Weights of a small image VQ-VAE.
Data: trained on photos of plants and fungi (iNaturalist), 90422 training examples, 8.5 epochs.
Rows from block 11 of the encoder, named by matrix and row number. Rows with one number belong to one neuron. Each number is 128 + 24 x the weight over its row's rms, rounded and kept within 0 to 255. All counts start at 0. After the name is the row's rms in percent of the matrix's.
# fc1: MLP up (encoder.blocks.11.mlp.fc1.weight, 768x192), inputs 0-191
# fc2: MLP down (encoder.blocks.11.mlp.fc2.weight, 192x768, transposed), outputs 0-191
fc1.294 116 [191 132 140 139 134 116 135 135 148 175 116 104 146 139  92  86 130 149 133 129  94 115 148 120 127 129 113 139  68 136 158 141 146 195 115 139 116 120 142 109 130 102 149 137 111 139 121 130 183 130 127 122 135 121 109 113 144 129 145 141 151 130 123 150 136 106 131 138 105 136  76 128 133 121 131 145 135 143 135 117 112 156 153 134 143 119  94 147 107  96 147 103 117  97 108 115 164 117 145 207 157 132 152  98 126 223 132 144 111 121 114 121 162 221 106 139 177 120 139 103 136 151 128  94 112 150 139 125  98 134 110 116 117 124 131 136  86 126 168 122 150 156 136 159 116 130 147  78 163  94 171 125 112 125  93  93 125 141 115 137 126 132 141 106 130 156 127 116 133  91 141 102  99 130 118 146 125 124 123 131  83 174 121 131 154 134 139  94 115 142 132 100]
fc2.294 106 [148  82 122 115 129 100 156 108  88 144 123 119 111 112 115 133 186 145 161 169 133 137 116 144 123 113 148 192 112 152 107 138 127 117 100 135 126 116 106 102 112 100 125 102 128 155 178  90  75  93 135 167 132 109 128 132  89 148 133  86 121 116 158  85 145 128  86 141 147 136 127 134 160 102 118 118 117 110 123  99 114 142 141  91 171 174 103 111 127 134 138 151 141 157 124  81 117 105 106 153 142 133 138 121 115 147 156 121 148 139 191 123 156 160 103 136 148  95 156 183 130 106 126 141 122 136  98 126 137  96 113 116 142 140 109 141 153 148 151  86 145  81 160 154 106  87 189 151 139 139 106 146 138 134 131 132 121 126  99 152 125 132 106 149 158 132 135 137 136 140 140 141 132 167 110 141  75 148 117 108 129 119 106 110 137 157 120  96 127 149  66 108]
fc1.295 084 [111  87 123 214  94 105 140 143 112 111 122 115 198 117  84 110 108 166 104 126 145 148 149 132 113 135  95 122 187 144 162 163 127 136 135 134 122 126 129 126 143 111 165 132 152 135 106 142 116 142 110 123 123 115 115 145 118 125 116 108 101 162 111 164 141 139 128 114  94 177 133 127 133 117 145 149 144 153 127 172 184  88 131 139  68 143 122 122 128 101 143 109 131 111  74 149 160 110 127 152 146 123 141 150 125 105 122 147  97 141 128 138 136 130 123 135  91 115 120 178  93 133 136 156  89 125 144 121 165 173 117 122 104 129 124 140  81 136  88 132 117 176 140 176 104 128 119 127 139 135 148 135 167 143 110 146 164 143 134 115 152 133 125 158 130 108 114 135 176 137 140 155 191  90 143 113 137  99 138 167 116 115 143 114 126 182 122 146 139 130 125 144]
fc2.295 101 [120 103 116 129 156  91 170 107 101 151 150 153  53 128 103 153 158 122  94 112  82 146 139 100 159 132 120 150 107 128 168 103 114 136 115 122 118 110 143 125 142  96 144 154  78  74 134 115 155 138 101 158 150 155 150 128  99 126 114  83 115 145 144  86 123 151 152 139 153 157 158 118 138 169 112 118 167 104 116 140 160 142 167 101 148 114 121  77 140 125  90 137 116 154 136 119 123 109 114 114 132 126 155 110 115 153 125 145  97 118 132 150 177  84 159 149 163 122 153 129 107 119 139 104 119 103 153 111 144 161 143 156 114  99 133 106 154 162 143 109 125 114 125 111 146  94 149 134 142 136 133 147 165 168 127 142 144 125 137 166 124 159 117 125  91 131 110 108 142  91 112 141  88 178 129  94 114 112 131  58 141 109 118  69 109 128 129 125 148 128 130 142]
fc1.296 082 [120 113  82  89 107 153 105 136 131 157 144 131 169  81 153 131 124  88 132 127  95 131 189 145  93 136 113 155 125 140 144 139 123 145 122 148 144 135 136 133 140 145 150 115  87 116 125 134 111 140  75 139 168  95  95 144 148 105 125 127  98 122 151 115 111 135 169 144 131 108 132 135 107 129 120 122 146 174 136 150 130 130 132 148 131 102 136  97 127 100 167 124 135 121 110 123 144 123 110 128  98 132 132 185 131 139 159 148 117 177 104 135 116 203 100 122 145 117 126 160 183 156 109 103 148 124 111 130 154 175  97 123 158 140 137  97 103 168 153 138 173  92 137 135 110 117 109 104 124 154 108 148  73 127 107 103 127 119 122 166 185 141 126 104 154  99 127 157 102 108 140 136 126 223 141 140 149 148 115 116 127 112 145 131 112 143 114 133 121 144 111 157]
fc2.296 070 [148 117 178 138 144 163 165 170 154 127 128 132 123 162  99 103 118 128  77  69 115 108 179 144 182 132 118  86 114 149 164 105 141 114 128 117 108 135 130 138 129 149 136 130 142 122 128 122 178 154 140 135 138 136 115 126 101 131 122 130 124 108 107 131 161 164 147 102 162 122 145 153 145 125  86 132 123 129 154 112 161 156 115 138 167 150 163 102 150 114 123 157 105 137 140 146 110 108 181 147 110 132 126 170 152 118 141 140 155 101 122 114 122 179 132 124  91 123 111 109 156 136 127 112 120  65 110 151 130 107  88 127 110 130 161 105 128 108  98  99  99 123  78  92 160 130  89 140 127 115 134 118 132 102  96 124 147  99 105  84  86 149 115 106  89 118 134 118 122 133 149 160 153  97  62 111 165  74 144 132 132 114 110 129 119 116 112 154 151 122 126 106]
fc1.297 096 [126 119  79 147 128 157 123 118 152  77 126 113 111 114 114 133 116 159 108 131 122 139 138 117 127 165 124 170 103 147  78 109 142 164 151 129 134 129 138 150  87 118 123 129  72 140 120 178 172 140 128 102  92 125 173 149 123 125 115 143 124 147 108 142  95 102 110  79 130 145 104 155 114 164 129 134 134 153 158 149 109 134 124 118 136 107 124 107 124 109 124 122 157 121 125  97 124 128 156 139 141  95 160 151 157 132 129 113  87  86 154 144 140 141 112 152 136 138 138 139 142 160 112 134  74 145 137 176 179 125 114 125 123 107  90 126 125 130 128  91 148 166 164 127 136 154 161 134 142 100 179 118  76 119 139 121 150 106 126 122 108 137  73 165 166 129 130 130 111 119 154 115 108 100 129 116 102  63 136 120 107  85 128 151 118 149 154  56 155 162 142 145]
fc2.297 092 [106 103 172 143 134 107 136 157 105 134  95 127  95  69  90 133 112  84 130 146 101 116 114 137 154 101 155 131 100 123 116  90 121 123 115  81 136 149 161 161 149 137 135 122 122 141 118  78 106 127 111 156 102 117 150 128  95 135 149 113  86 161 147 133 157 161 157 170 140 100 122 127 141 116 121 146 130 162  87 109 124 148 133 139 135 172 132 108 157  84 131 119 140 126 120 108 112 136 136 161 100 119 141 128 148 146 146 126 145 180 118 120 132 132 113  93 151 142 179 132 176 104 120 126 106 139 120 146 125 117  83 106 116 153  88 138 162 111 134 148 149 137 191 141 118  97 167 165 172 128 126 151 123 161 124 153 157 141 126  93 169 130  95 114 119 132 141  83 145 120 105 112  84 110 162 128 123 145 104 112 133 104 127 165 106 103 154 105 146 181 113  85]
fc1.298 107 [152 122 138 151 124 127 130 107  96 130 142 146 135 190 149  82  94 166 138 186 122 151 138 138 115 134 167 126 108 107 130 141 160 114 127 122 110 141 143 108  95 102 131 139 174 129 153  92 106 112 132 109 123 137 147 131 146  93 123 137 121  98 109 100  95 112 144 163 117  98  76  99  87  93  91 142 146 155  97 117 107 121 124 144 132 106  90 128 108 109 120 127 106 189 136 159 118 161 133 137 123 164  89 155 143 151 119 126 119 125 136 131 116  65 116 117 148 168 177 164 153 172 118 176 117 127 122 165 123 112 108 116 160 161 140 112 122 146 142 147 152  96 135 137 117 126 114 138 148  77 116  92 136 147 159 122 114 127 154 110  71 143 130 101 150 132 123 153  90 126 119 111 111 140 170  95 152 118 152 178 102 103 110 142 119 123 176 138 117 130 133 137]
fc2.298 078 [120 108 114 139 180 108 156 168 108 105 124 143 131 145  67 118  89 107 111 193 127 113 150 144 118  92  94 100 118 123 148 148 114 161 139 101 171 124 138 113 164 103 131 142 151 120 141 124 136 114 103 173 167 124 128 140 134 101 107  81 146 125 117 114 158 114 143 141 111  88 127 108 145 129  89 104 105 157 144 132 156 147 133 129 148 119 124 133 124 160 118 143 100 175 129 152 131 177 123 153 125 132 118 137 122 137  90 106 120 122 147 161 118 111 152 178  66 141 122 146 137 150 134 165 130 105 124 169 109 133 132  93 147  75 139 111 147 111 143 132 155 107 197 142 111 139 140  87 107 147 131 139 109 104 155 155 112 161 142 140 148 147 154 105 169 103 135 131 162  89 102  86 138 140 107  86 123 102 147 122  96 120 119 149 139 149 101 156 160 136  98 125]
fc1.299 116 [132 129 138 126 145 117 133 102 131  71 130 162 146 112 159 171 108 143 121 113 123 122 115 131 120 104 106 160  99 149 124 115 153 114 119 112 134 104 117 153 116 139 116 141 145  77 124 115 128 139 127 108  99 102 154 119  87 110 132 156 127 103 150 154 125 154 103 112 120 109 135 129 140 137 126 149 146 125 176 135 136 134 130 151 141 143 116 148  77 135 158  94 134 141 173 190 140 109 122 108 148 150 109 124 102 124 133 155  90 149 105  99 192  75 154 153 146 153 108 124 121 130 176 118 134 123 117 148 149 110 136 130 134 111 143 108 126 133  92 118 138 176 154 120 109  96 161 146 117 123 101 135  37 125 111  89 131 127 170 109 124 144 202 113 165 129 143 132 124 125 127 116 128 184 123 123 121 136 134 153 105 160 104  97 106 130  67  71 148 142 152 136]
fc2.299 097 [138 174  96 138 100 184 132 166 127 171 111 123 196 109 168 127 111 143 121 129  93 135 129 162 108 148  82 118 106 158  97 148 163 117 166 115 114 151  96  97 139 151 130 146 125 161 115 135 115 143 127 116  90 122 111  93 157  92 128  98 125 129 114 113 103 142  85 115 117 132 146 108  95 118 141  78 172 125 141 102 121 134  96 145 124 100 149 145 125 100 127 200 144 125 158 125 150 155 106 104 137 130  53 119 123 123 136 126 120 113 150 168 124 140 136 165 143 104 115 131 160 118 151 136 137  92 143 141 161 160 142 117 132 152 132  79 140 115 116 148 143 113  98 110 108 117 119 132 124 147 133 165 100 126 124 101 131 111 159 123 110 127 136 144 183 180 152 169 171  77 144 157 135 129 115 102 105 147 151 130 127 106 151 103 145 129 146 125 126 140 120 147]
fc1.300 100 [134 123 134 156 111  96  96 128 136 158 145 101  98 137 158  95  95 168 122 152 133 118  78 162 135 150 101 135 141 138 125 159 133 156 211 128 114 139 129 120 133 137 143 113 108 126 126 142 119 135 122 147  93 109 139 124 140 135  96 150 128 142 140 127 120 167 109 118 200 126 127 164 139 130  71 121 120 108  96  98 126 128 157 165 125 152 129 155 189 113 172 129 113 108 149 120 121 124 119 117 139 105 115 124 133 114 133  96 102 127 128 180 118 154 139 147 148 107 146 114 145 146 183 115 156  80 140 134 147 126 141 116 156 107 139 140 146  98 101 156 120 152 116 132 147 101  89 137 163 120 157 104 147 113 156 133 101 141 119 139 144  76  91 100 105 144  95 153  94 118 129 109  89  81 123 117 127 131 102  71 131  88 113 165 140 131 146  65 125 105 117 136]
fc2.300 106 [128  88 122 155 147 131 162 145 117 125 130 118 105 128  59 107 151 105 138 154 157 161 128 191 130 110  95  84 121 144 120 147 121 117 126 142 122 130 123 111 125 136 149 134 143 108 107 155 110 123 128 114 155  89 127 144 162  81 120 111 119 122 127 103 160 151 152 138 129 106 151 116 127 150 173 105 100 109 115 158 106 104 167 164 147  94 133 125 133 104 113 133 131 135 117 130 135 156  91 154  76 122 161 109 110 175 140 120 158 140 135 129 101 130 168 137 130 107 140 187 129 163 134 144 179 154 155 142 114  98 134 118 136 121 135  78 149 137 105 131 142 117 129 126 103  98 126 123 152 151 135 157 151 128 148 136  70  93 108 129  96  78 135  82 121  99 100 137 155 147 110 108 116 132 118 118 111 120  84 161  89  93 127 120 168 188 157  91 126 138  95 151]
fc1.301 099 [152 120 134 137 148 114 156 140 115 128 133 118 142  79 123 134  62 111 131 138 132 124 154 135 113 119  77 138 191 123  87 134 123 136 144 121 120 100 103 109 144 156 131 115 141 127 118 105 104 113 107 119 111 146 125 137 114 114  48 130 101 188 144 190 159 104  92 104 140 150 153 170 132 139 144 149 114 117 105 161 156 106 132 106  80 145 153  65 113 141 143 144 148 140 103 101 135 124  98  85 128 129 153 178 143 149 144 127 124 155 135 165 127 198 160 115  82  71 135 155 100 113 153 141 123 143 122 156 125 149 127  90 132  97 143 122 112 119 125 139 131 127 110 128 155 161 110 122 154 126 128 148 106 117 137 113 142 132 118 114 120  90 121 166 142 142 136 132 109 129 148 141 141 145  84 178 163 110 128 131 111 132 149 131 126 121 173 161 148 110 114 134]
fc2.301 126 [132 162 149 113 151 109 127 141 146 134 137 133 119 101 103 150 122 111  88 130 127 118 140 143 147 103 167 131 117 133 146 145 138  88 156 147 136 121 153 143 162 157 116 147 103  78 117 128 139 128 137 148 155 120 160 138 142 107  97 141 102 152 110 131 135 136 124  97 112 127 157 136  75 179 132 129 148 180 120 131 122 174  82 100  92 126 145 116 142 167 132  85  97  97 118 121 100 125 147  70 128 141 114 133 128 107 111 186 168  97 100 131 127 126 172 105 187 156 120  95 120 112  99 119 143 133 154 107 116 153 146 130 113 147 138 149  76 171 120 118  74 144 144 109 140 160 141 147 100 132 144 143 134 179 109 161 140 121 133 135 140  93 141 133  98 111 123 137 137 130  86 117 139  83  98 168 145  83 116  90 120 121 111  66 112 120 151 111 144 111 146 114]
fc1.302 113 [103 121 183 127 159 137 139 132 139 143 126 139 104 129 146 109 128  78 156 134 170 124 153  81 126 171 123 117 126 101 106 159 106 126 139 113 133 121 140 116 117  88 107  75 166 154 162 156 143  82 129 111 114 115 131 124 144 126  98 158 213 130 116 107 157 138 132 127 138 109  91 144 130 126  78 142 112 144 106 137 107 106 123 142 151 133 130 130 122 116 135 139 130 197 101 131 111 136 118 143  94 120 111 162 156 108 156 110 129 127  64 108 143 128 147 152 194 138 127 121 172 110 123 137 146 126 118 126 118 106 138 149 113  95 105 134  75  99 140 104 107 114 135 130 103 115 148 106 172 140 120 107 108 152  88 166 105 127 158 129 102 136 132 151 156 138 174 107 155 124 123 114  94 118  96 148 114 101 123 169  71 122  95 153 133 142 109 148 145 101 126 125]
fc2.302 110 [144 113 142 120  93 117 121 118 137 117 120 140 119  75 156 157 131 160 122 157 125 117 142 113 158 111 157 165 117 132 107 164 160 135 120 125 112 127 152 127 157 107 101 137 108 100 173 180 108 102 132 117 106  91 109 152  71 121 106 121 100 139 167 126 134 121 153 131 118 130 139 144 142 107 130 108 155 139 100 144 152 148 132  81 125 147 103 116 148 112 158  88 137 114 142  77  94  82 110 130 109 138 161 115 138 116 146 154 140 111 110 156 109 111 144 132 147 118 139 115 146  61 147 100 160 144 124 125 140  91 147 123 140 176 120 163  45 151 127 152 158 143 170 127 111  91 166 139  80 111 103 175 152 140  86 140 125 130 107 151 127  91 106 144 125 118 165 122 100 145 127 144 159 121 115 148 108 151 132 116 122 126 134 102 104 137 120 149 147 122  89  69]
fc1.303 093 [156 175 138 153 168 112 138  79 111 133  90 110 108 142 110 138 161 138 112 107 118 145  94 110 150 124 105 143 117 109 169 117 172 161 117 129 152  98  92 111 115 139 108 111 127 134 127  85 111 129 147  90  87 144 136 130 128 113 101 119 128  96 132 148 146  97 102 137  86 138 144 157 146  95 128 115 166 130 168 144 169 157 123 166 133  89 133 120  97 130 102  86 129 128 107 166  81 138 146 160 108 123  93 138  80 151 121 136 129 123 139 114 135 114 191 137 113 129 104 118 152 107 101 142 101 127 132 129 140 129 155  96 113 120 153 156 149 101 103 135 119 132 185 122 148 112 148 146 104  70 137 122 128 126 108  64 142 147 154 133 126 119 123 124 143 114 110 178 149 125 153  72 119 162 156  95 102 110 161 129 121 113  91 125 125 140 143 158 117 163 170 142]
fc2.303 092 [130  74  80 154  97 151 148 162  92 108 126 106 135 123 118 127 107 156 129 130  90 149 108  91  92 139  97 115 118  93  94 108 125 148 129 104  92 162  88 148 125 131 148 118 160 140 162 138 156 139 113 140 121 116 161 124 103 125 138 126 121 130 115  85 140 112 105 119 116 151 109 119 119 122  96 112 139 144 114 138 152 120 147 152 171 143 167 129 138  88 129 182 161 155 156 117 182 146 108 135 134 107 103 149 155 145 169 147  88 150 119 171 154 117 146 158 136  91 116 137 163 140 135 129 122 126  98 137 154 107 116  70 113 169 140  97 172 122 132 158 169  74 130 155 141  95 178 129 177 146 162 152 104 115 143 124 103 131 148 107 158 127 120 187 137 170 128 106 102  92 118 131 134  99 118 103 130 171 125 126 138 123 124 136 140 110 136 122 124 143 132 144]
fc1.304 109 [150 134 123 134 125 129 142 119 103 148 115 124 112 129 154 145 101  98 116 132 134 153 153 112 125  92 151 112 106 143 160 146 143 117 110 144 157 115 109 128  66 112 133 157  15 161 132 135 151 129 118 122 107 118 124 143 109 131 119 132 138 185 121 150 176  93 115 129 154 141  95 100 115 158  91 120 124 120 137 117 113 138 150 174 156 123  95 134 114 116 140 118 120 171 119 164 150 147 146 120  83 162 132  72  99 122 117 104 101  99 140 120  94 118 106 107 119 129 139 144 142 137 132 164 120 124 133 137 160 111 149 161 129 156 113 152 115 166 164 123 121  91 190 131 102 119 183 100 100 105 136 138 156 141 158 139  89 144 161 112  69 126 129 109 157 138 104  98 104  82 147 157 122 119 125 135 116 105 134 150 134 108 147 147 105 161 142 114 118 139 130  96]
fc2.304 092 [128 123 135 135 137  93  98 128 135 141 109 138 117 135 118 127 116 129 139 130 146 144 132 114 121 125  93 152 140 108 160 152  88 156 161 138 133 121 113 142 135 109 120 100 111 147 116  77  80 151 128 119  87 132 114 155 146 136 149  98 104 207 139 131 122 123 117 147 135 132 148 122 144 133 155 125 137 142 149  94 137 111 157 178 123 130  59 106 134 135 172 111 107 123 111 149  75 111 135 113 155 118 134  60 119 151 126  91 117 124 126 132  88 103 142 144 123 156 150 138 134 103 113 145 115 113 123 150 146 157 157 146  75  76 117 111 157 114 162 141 147 126 184  84 139 139 182 153 161 159 104  87 139 159 145 129 130 132 142 149 168 129 164 139 122 121  90 133 123 150 129 172  93 174 123 135 135 141 136 126 163 132 112  91 124 128 104 160 108  96  73 124]
fc1.305 100 [157 103 145 157 155 158 110 133 102 110 139  87 126 137 140 122 111 149 126 158 103 199 116 131 158 120 103  66 126 112 112 158 147 130 141 143 178 107 135 121 124 118 125 112 157 121 160 109 161 111 111 112 105 171 138 113 116 133 131  85 131 154 142 164 154 109 139 144 114 161 128 140  88  90 156 141 119 113 116 134 139 164 145 140  89 135 156 123  59  94 137 114 114  99 155 156 148 153 100 110 173 134 157 155  97 110 113 146 151 110 156 163 110 138 173 126 111 149 112 147 107 110 172 108 139 132 112 170  80 124 106 164 143 143 167 134 151 135 138 141 141 134 139 145 141 121 133 158 180 104 100 155 151 103 148 134  95  89 130 110 132 138 147 133 138 166 119 111 100 160 145 123 129 128 112 130 115 137 129 104  97 159 115 120 103 163 177 107 127 170 123  90]
fc2.305 107 [155 130 106 139 139 151 136 121 134 131 118 114 114 146 136 108 144 157 118 168 136 138  88 122 101 124  88 130 189 143  94 115  97 148 135 163  97 143  94  78  86 112 167 131 160  87 141 111 118 117 143 109 160 126 101 149 107 115 154 136 148 133 107 132 107 160 121 124 110 150 128 133 178 144 132 116 125 102 121 153 135 106 133 132 116 106 120 120 106 131 154 198 124 131 116 138 102 143 121 138 135 118 140 149 126 152 140 109  84 116 160 119 114  92 145 184 103  74 117 164 162 163 125 142 162 180 134 121 153 158  91 154 128  58 144  83 169 140 122 151 130 113 151 122  96  97 133 120  88 141 105  82 134 110 136 107 103  86 117 179  88 126 129 157 168 115 115 143 139 124 114 159 145 153 110 136 106 110 126 139 116 115 126 130 102 121 156 149 131 142  88 130]
fc1.306 098 [111 124 116 125 157 134 100 124 131 129 140 123 185  68 152 109 111 154 116 140 102 214 129 144 123 135 106 123  71 167 127 130 137 130 108 123 137 125 156 114 144 107  81 112  99 148 124 166  95 153 101 112 120 161  92 148  96 119 109 137 141 122 151 147 173 136 128 187  84 147 142 109 126  97  92 129 125 147 176 105 134 101 160 108 133 116 143  72 127 118  93 123 129 126 130 153 149 127 132 134  99 136  94 154 158 176 117 154 127  85 144 151 155 173 124 100 118 140 105 124 151 166 108  98 166  88 141 130 122 130 109 141 108 131 113 131 107 177 124 118 113 117 125 118 116 156 114  88 176 159 139 109 119 110 143 131 137 105 157 157 115 143 145 148  99 101 126 147 121 136 110 100 111 139 142 122 138 122 105  67 128 140 158 115 118 124 123 122 135 146 147 176]
fc2.306 131 [156 165 183 102 133 161 130 130 123  99 108 131 123  86 141 153 119 141 135 163 151  72 118 161 109 114 155 156 112 113 164 123 172 115 123 126 149 129 159  96 115 107 103 107 123 132 148  84 121 119 143 167 108 121  76 158 146 128 150 110 131 132  94 115 175 101 140  80 102 134 141 109 138 131 169 144 131 152  98 119 114 161 142 102 110 166 138 127 160 148 118 143 130 158  91  95 106 108 106 162 141 164 142 116 128  85 144 132 174 109 104 102 127 145 109 123 146 125 107 112 143 143 142 144 158 119 110 140 143 151 117 118 128 144 166 146  97 115 113 117 168 137 112 142 135  94 126 167  62 145 116 148 110 126 153 141 162 108 119  86 144 138 104 141 138 126 146 126 151 116 114 127 178 118 129 141 154 174 101 125 132 136 136 111 102 135  88 107 156 164 118  53]
fc1.307 106 [133 129  90  89 143 112 122 137 132  96 157 140 152  58 110 137 125 109 126 130 105 136 139  75 117 137 134 177 140 141 134 106 143 130 138 132 139 170 130 113  95 130  94 148 109 117 112 119 115 140  87 104 157 133 102 148 163 157 147 124 150 126 118 147  85 156 151 116  85 104 118 129 116 111 154 156 137 121  65 170 165 129 138 119 125 132 123 138 151 100 128 142 118 133  68  94 139 113 104 132 146 162 180 139 129 126 146 159 128 135 178 115 155 135 132 152 127 112 124 131 123 152 145 170 117 126 168 157 172 174 131 116 127 122  66  56 104 136 137 131 159 169 116 158 115 125 119 124 117 146 152 163  90 115 115 134 153 141  78 112 102 119 145  91 136  87 134 126 133 116 146 155 124 156  69 137 139  97 147 115 107 134 157 108 153 132 129 153 118 137 124 117]
fc2.307 098 [153 182 156 114 104 136 115 152 161 136 155 166 127  88 120 156 115 127 132 165 171 100 141 174 149 121 175 128 143 135 152 150 159 150 108 122 140 148 162 108 133 137  87 137  90 119 108 119 141 150 142 103 149  84  77 144 176 150  76 121 134 156 133 108 107 113 116  77 157  95 146 158 122 137 140 158 142 170 134 112 149 168 112 122  98 126  93 155 165 144 122 106 109 105 117 133 122  93 145 115 154 136 120 106  99  63 114 142 144  95 135  91 121 132 150 112 116 116  81 107 122 102 106 114 141 126 114  99 114 126 142 113 130 151 110 148  80 141  98 144  89 155 162 118 146 181  93 132 118 124 156 107 125 131  86 130 146 123 114 141 139 131 153 135 116 135 130 132 127 107 140 112 144 124 118 167 159 109 114 126 135 141 143  65 108 153  96 136 154 104 120 100]
fc1.308 106 [112 112 157 137 123 119 136 128 138  96 111 139 124 121 116 155 128  90 119 154 144 127 158 140 131 131 102 119 131 136 151 128 143  89  67 117 131  73 134 154 133 132 118 125 131 123 145 141 148 148 152 130 117 117 106 128 119 109 171 136 158 131 129 185 142 153 111 104 122 104 149 108 171 123 101 103 113 135 163 155 119 132 123 160 150 167 135 130 112 110 109 111 135 140  74  78  92 159 140 111 153 131 126  76 142 146 120 158 133  97 126 109 151 128 105 155 184 146 120 131 131 189 119 133  86 137 113 136 169 141 118 151  99 143 120 181 112 162 111 177  89 127 123 142  96 117 136 108 105  88 132 139 120 158 168  98 101 139 153 171 107 128 132 116 202 109 167 103 102 118 159 112 141 149  79 157  91  99 145 115  96 102 139 144 119 118 120 107 134 133 165 119]
fc2.308 081 [140 132 119 118 134 107 130 127 162 131 159 112 125  99 131 129 166 156 139 156 134 141 133 108 112 133 111 142 138 127 120 114 114 140 145 127 136 147 135 117 111 106 103 151 144 168 115 117  98 138 114 137 149 153  77 119 125 163 106 106 140 141 155  89  91 111 115 179 145 152 146  71 126  81 134 102 135  82 160 111 133 122 143  76 154 127  73 154 111 149 150 136 163 150 142 142 136 140 118 118 152 136 112  72 138  98 137  90 113 105 170  81 122 127  87 158 105 137 146 138 106 101 110 114  91 109 156 134 134 113 121 153 118  92 111 135 137 119 127  98 155 142  99 102  75 118 159 113 146 143 101  93 152 178 140  97 161 113 113 107 146 136 135 165 163 166 167 139 124 113 155 161 114 190 115 182 115 133 181 115 125 117 108 136 139 131  75 132 116 127 115 122]
fc1.309 083 [122 154 117 159 143 111 159 116 120 117 135 116  94 153 100 117 141 136 123 119 141 136  80 132 100 111 128 127 163 121 136 152 159 152 143 148 126 126 125 115 146 102 134 110  91 151 115 119 127 144 115  77  89 142 131 144 102 125 110 154 118 114 162 171 172 136 152 135  97 183  96 167 134 147  97 120 156 115 154 138 193 134 124 121 104 121 162 107 106 183 147 123 124  86 145 186 126 130 156 111 102 100 160 126 108 124 140 145 118 126 104  97 133 149 137  87  94 117  67 152 104  95 116 149 108 129 122  88 127 132 105  65 114 136 136  98 119 134  85 104 116 164 138 130 158 100 136 165 131 110 115 129 171 135 100 107 122 152 126 133 120 139 104 161 145 121 160 107 123 144 186 161 157  94 135 143 141 108 150 155 109 162 124  85 139 136 168 113 132 147 145 126]
fc2.309 083 [112  86 146 149 145 102 146 140 111 129 126 128 106 114 129 118 114 132 114 126  79 130 153  99 139 160 111 128 123  94 128 141 112 169 118 112 136 148 117 101 132  83 142 139 103 119 114 131 146 133 147 129 126 125 174 120  69 136 156 112  64 169 111  64 111 131  88 123 155 121 143 116 120 119 105 131 137 125 109 133 136 128 155 119 145 109 149 101 116  86 120 128 126 161 143  78 178 151 124 140 158  91 141 116 119 148 136 137  50 127 115 184 140  80 148 144 175 145 149 124 139 120 115  84 129 136 151 148 119 158  98 114 108 103 119  89 142 144 122 131 154 140 146  82 116  92 166 118 163 116 129 115 122 140 128 139 127 105 141 151 152 169 134 149 116 133 127 122 154 127 110 180  73 157 136 117 135 130 138  58 106 102 128 107 105 146 168 132 170 133 134 130]
fc1.310 097 [100 103 169 147 155 113 123 126 122 161 140 118 132 141 143 145 132 131 123 141 148 106  75 139  99 117 127 133 124  98 132 145 136 151 189 138 106 102 113  93 141 117 164 130 123 166 118 141 126 132 122 140 121 143 147 134 116 139  74 160 128 116 158 154 142 139 129 137 201 161  94 126 161 114  70 136 121  98 121  93 143 106 124 137 125 131 120 154 142 104 124 133 102 113 137 152 122 113 117 115 112 130 131  95 136 144 159 126 109 161 138 205 119 141 127 114 133 117 133 136 119 157 158 116 128 121 136 108 136  87 162  79 111  90 128 149 198 127  99 114 100 144 134 107 153 139 102 149 156 122 153  58 191 152 105 117 103 125 143 117  91  88  77 135 148 128 110 129 153 132 116  77 160  84 140 156 139 142 101 107 147 119 121 137 153 129 134  95 136 116 130 162]
fc2.310 101 [129 131  73 116  98 113 138 152 104 116 142 142  89 173 149 119 112 115 132 143 108 143 132 133 158 127  85 102 137  95 145 143 125 140 125  94 210 139 113 112 162 117 141 132 111 122 119 174 138 151 146 137 145  80 139 117 145 103 121 109 113 144 108 106 146 135 105  83  93 119 153 104  83 136 195 151 126  87 150 126  76 113 175 131 128 114 117 143 119 129  82 159 136 157 142 149 148 127  99 130 151 132 127 110 116 144 117 130 116 164 112 136  95 110 133 154 144 135 124 135  85 169 139 134 147 138 157 141  81 151 144 111  81 117  94  68 206 127 140 130 136 134 116 121  98 133 131 108 147 136 148 151 143 155 135 138  75 143 122 134 166 120 155  90 128 120  98 126 136 122 128 134 103 143 114 130 159 132  92 127 135 111 116 122 158 175 147 125 109 115 131 157]
fc1.311 099 [ 92 132 139 137 141 137 108 131 129 118 103 135 111  63  91 144 153 117 118 176 168 110 164 144 124 161 138 110 137 125 134 113 131  92 120 150 131  61 108 127 136 168 153 112  82 138 102 109 115 109 114 114 167 130 131 113 145 126 119 134 155 108 166 203 112 141 134 108 169 143  97 108 164 131 124 166 117 100 152 134 141 118 103 121 169 130 146 135 128 111 111  99 135  97 102 132 142 102 138 136 149 137 163 117 124 137 114  94 139 134 100 137 172 119 138 132 129 102 121  81 140 102 121 138 137  98 124 129 156 164 141 129 102  92 121 147 123 127 126 138 123 170 124 133 152 132 147  99 133 116  93 121 210 120 122 194 118 133 106 103 108 111 130 147 133 109 130 132 147 176 124  90 121 175  96 152 120 104 177  68 122 122 125 166 119 129 113  98 130 123 151 148]
fc2.311 097 [147  76 109 143  96 100 155 114 132 142 134 145 176 135 160 119 133 119 130 190 122 132 105 115 141 153 156 125 120 167 114  82 142 145 151 129 101 135 109 118 107 126 101 158 107 137 154 129 122 127 127 123 139 130  86  92  97 109 152 135 120 137 157 156 104 134 121 134 157 153 117 108 173 109 107 150 114 102 106 129 187 100  93 137 150 122  75 175  91 138 131 112 125 108 188 109 128 102 130 138 127 133 122  86 111 138 140 120 134 107 172 124 107 150 101 125 112 124 139 182  99 111 124 149 103 168 152 161 136 136 137 120 144 133  97 135 118 125 132 124 106 201 116  95  99 148 173 120 122 107 109 129 123  97  90 101 106 124 107 153  78  88 119 128 126 151 141 147  96 115 178 120 120 188 132 175 115 139 150 130 147 102 133 105  97 131 114 136 112 129 112 143]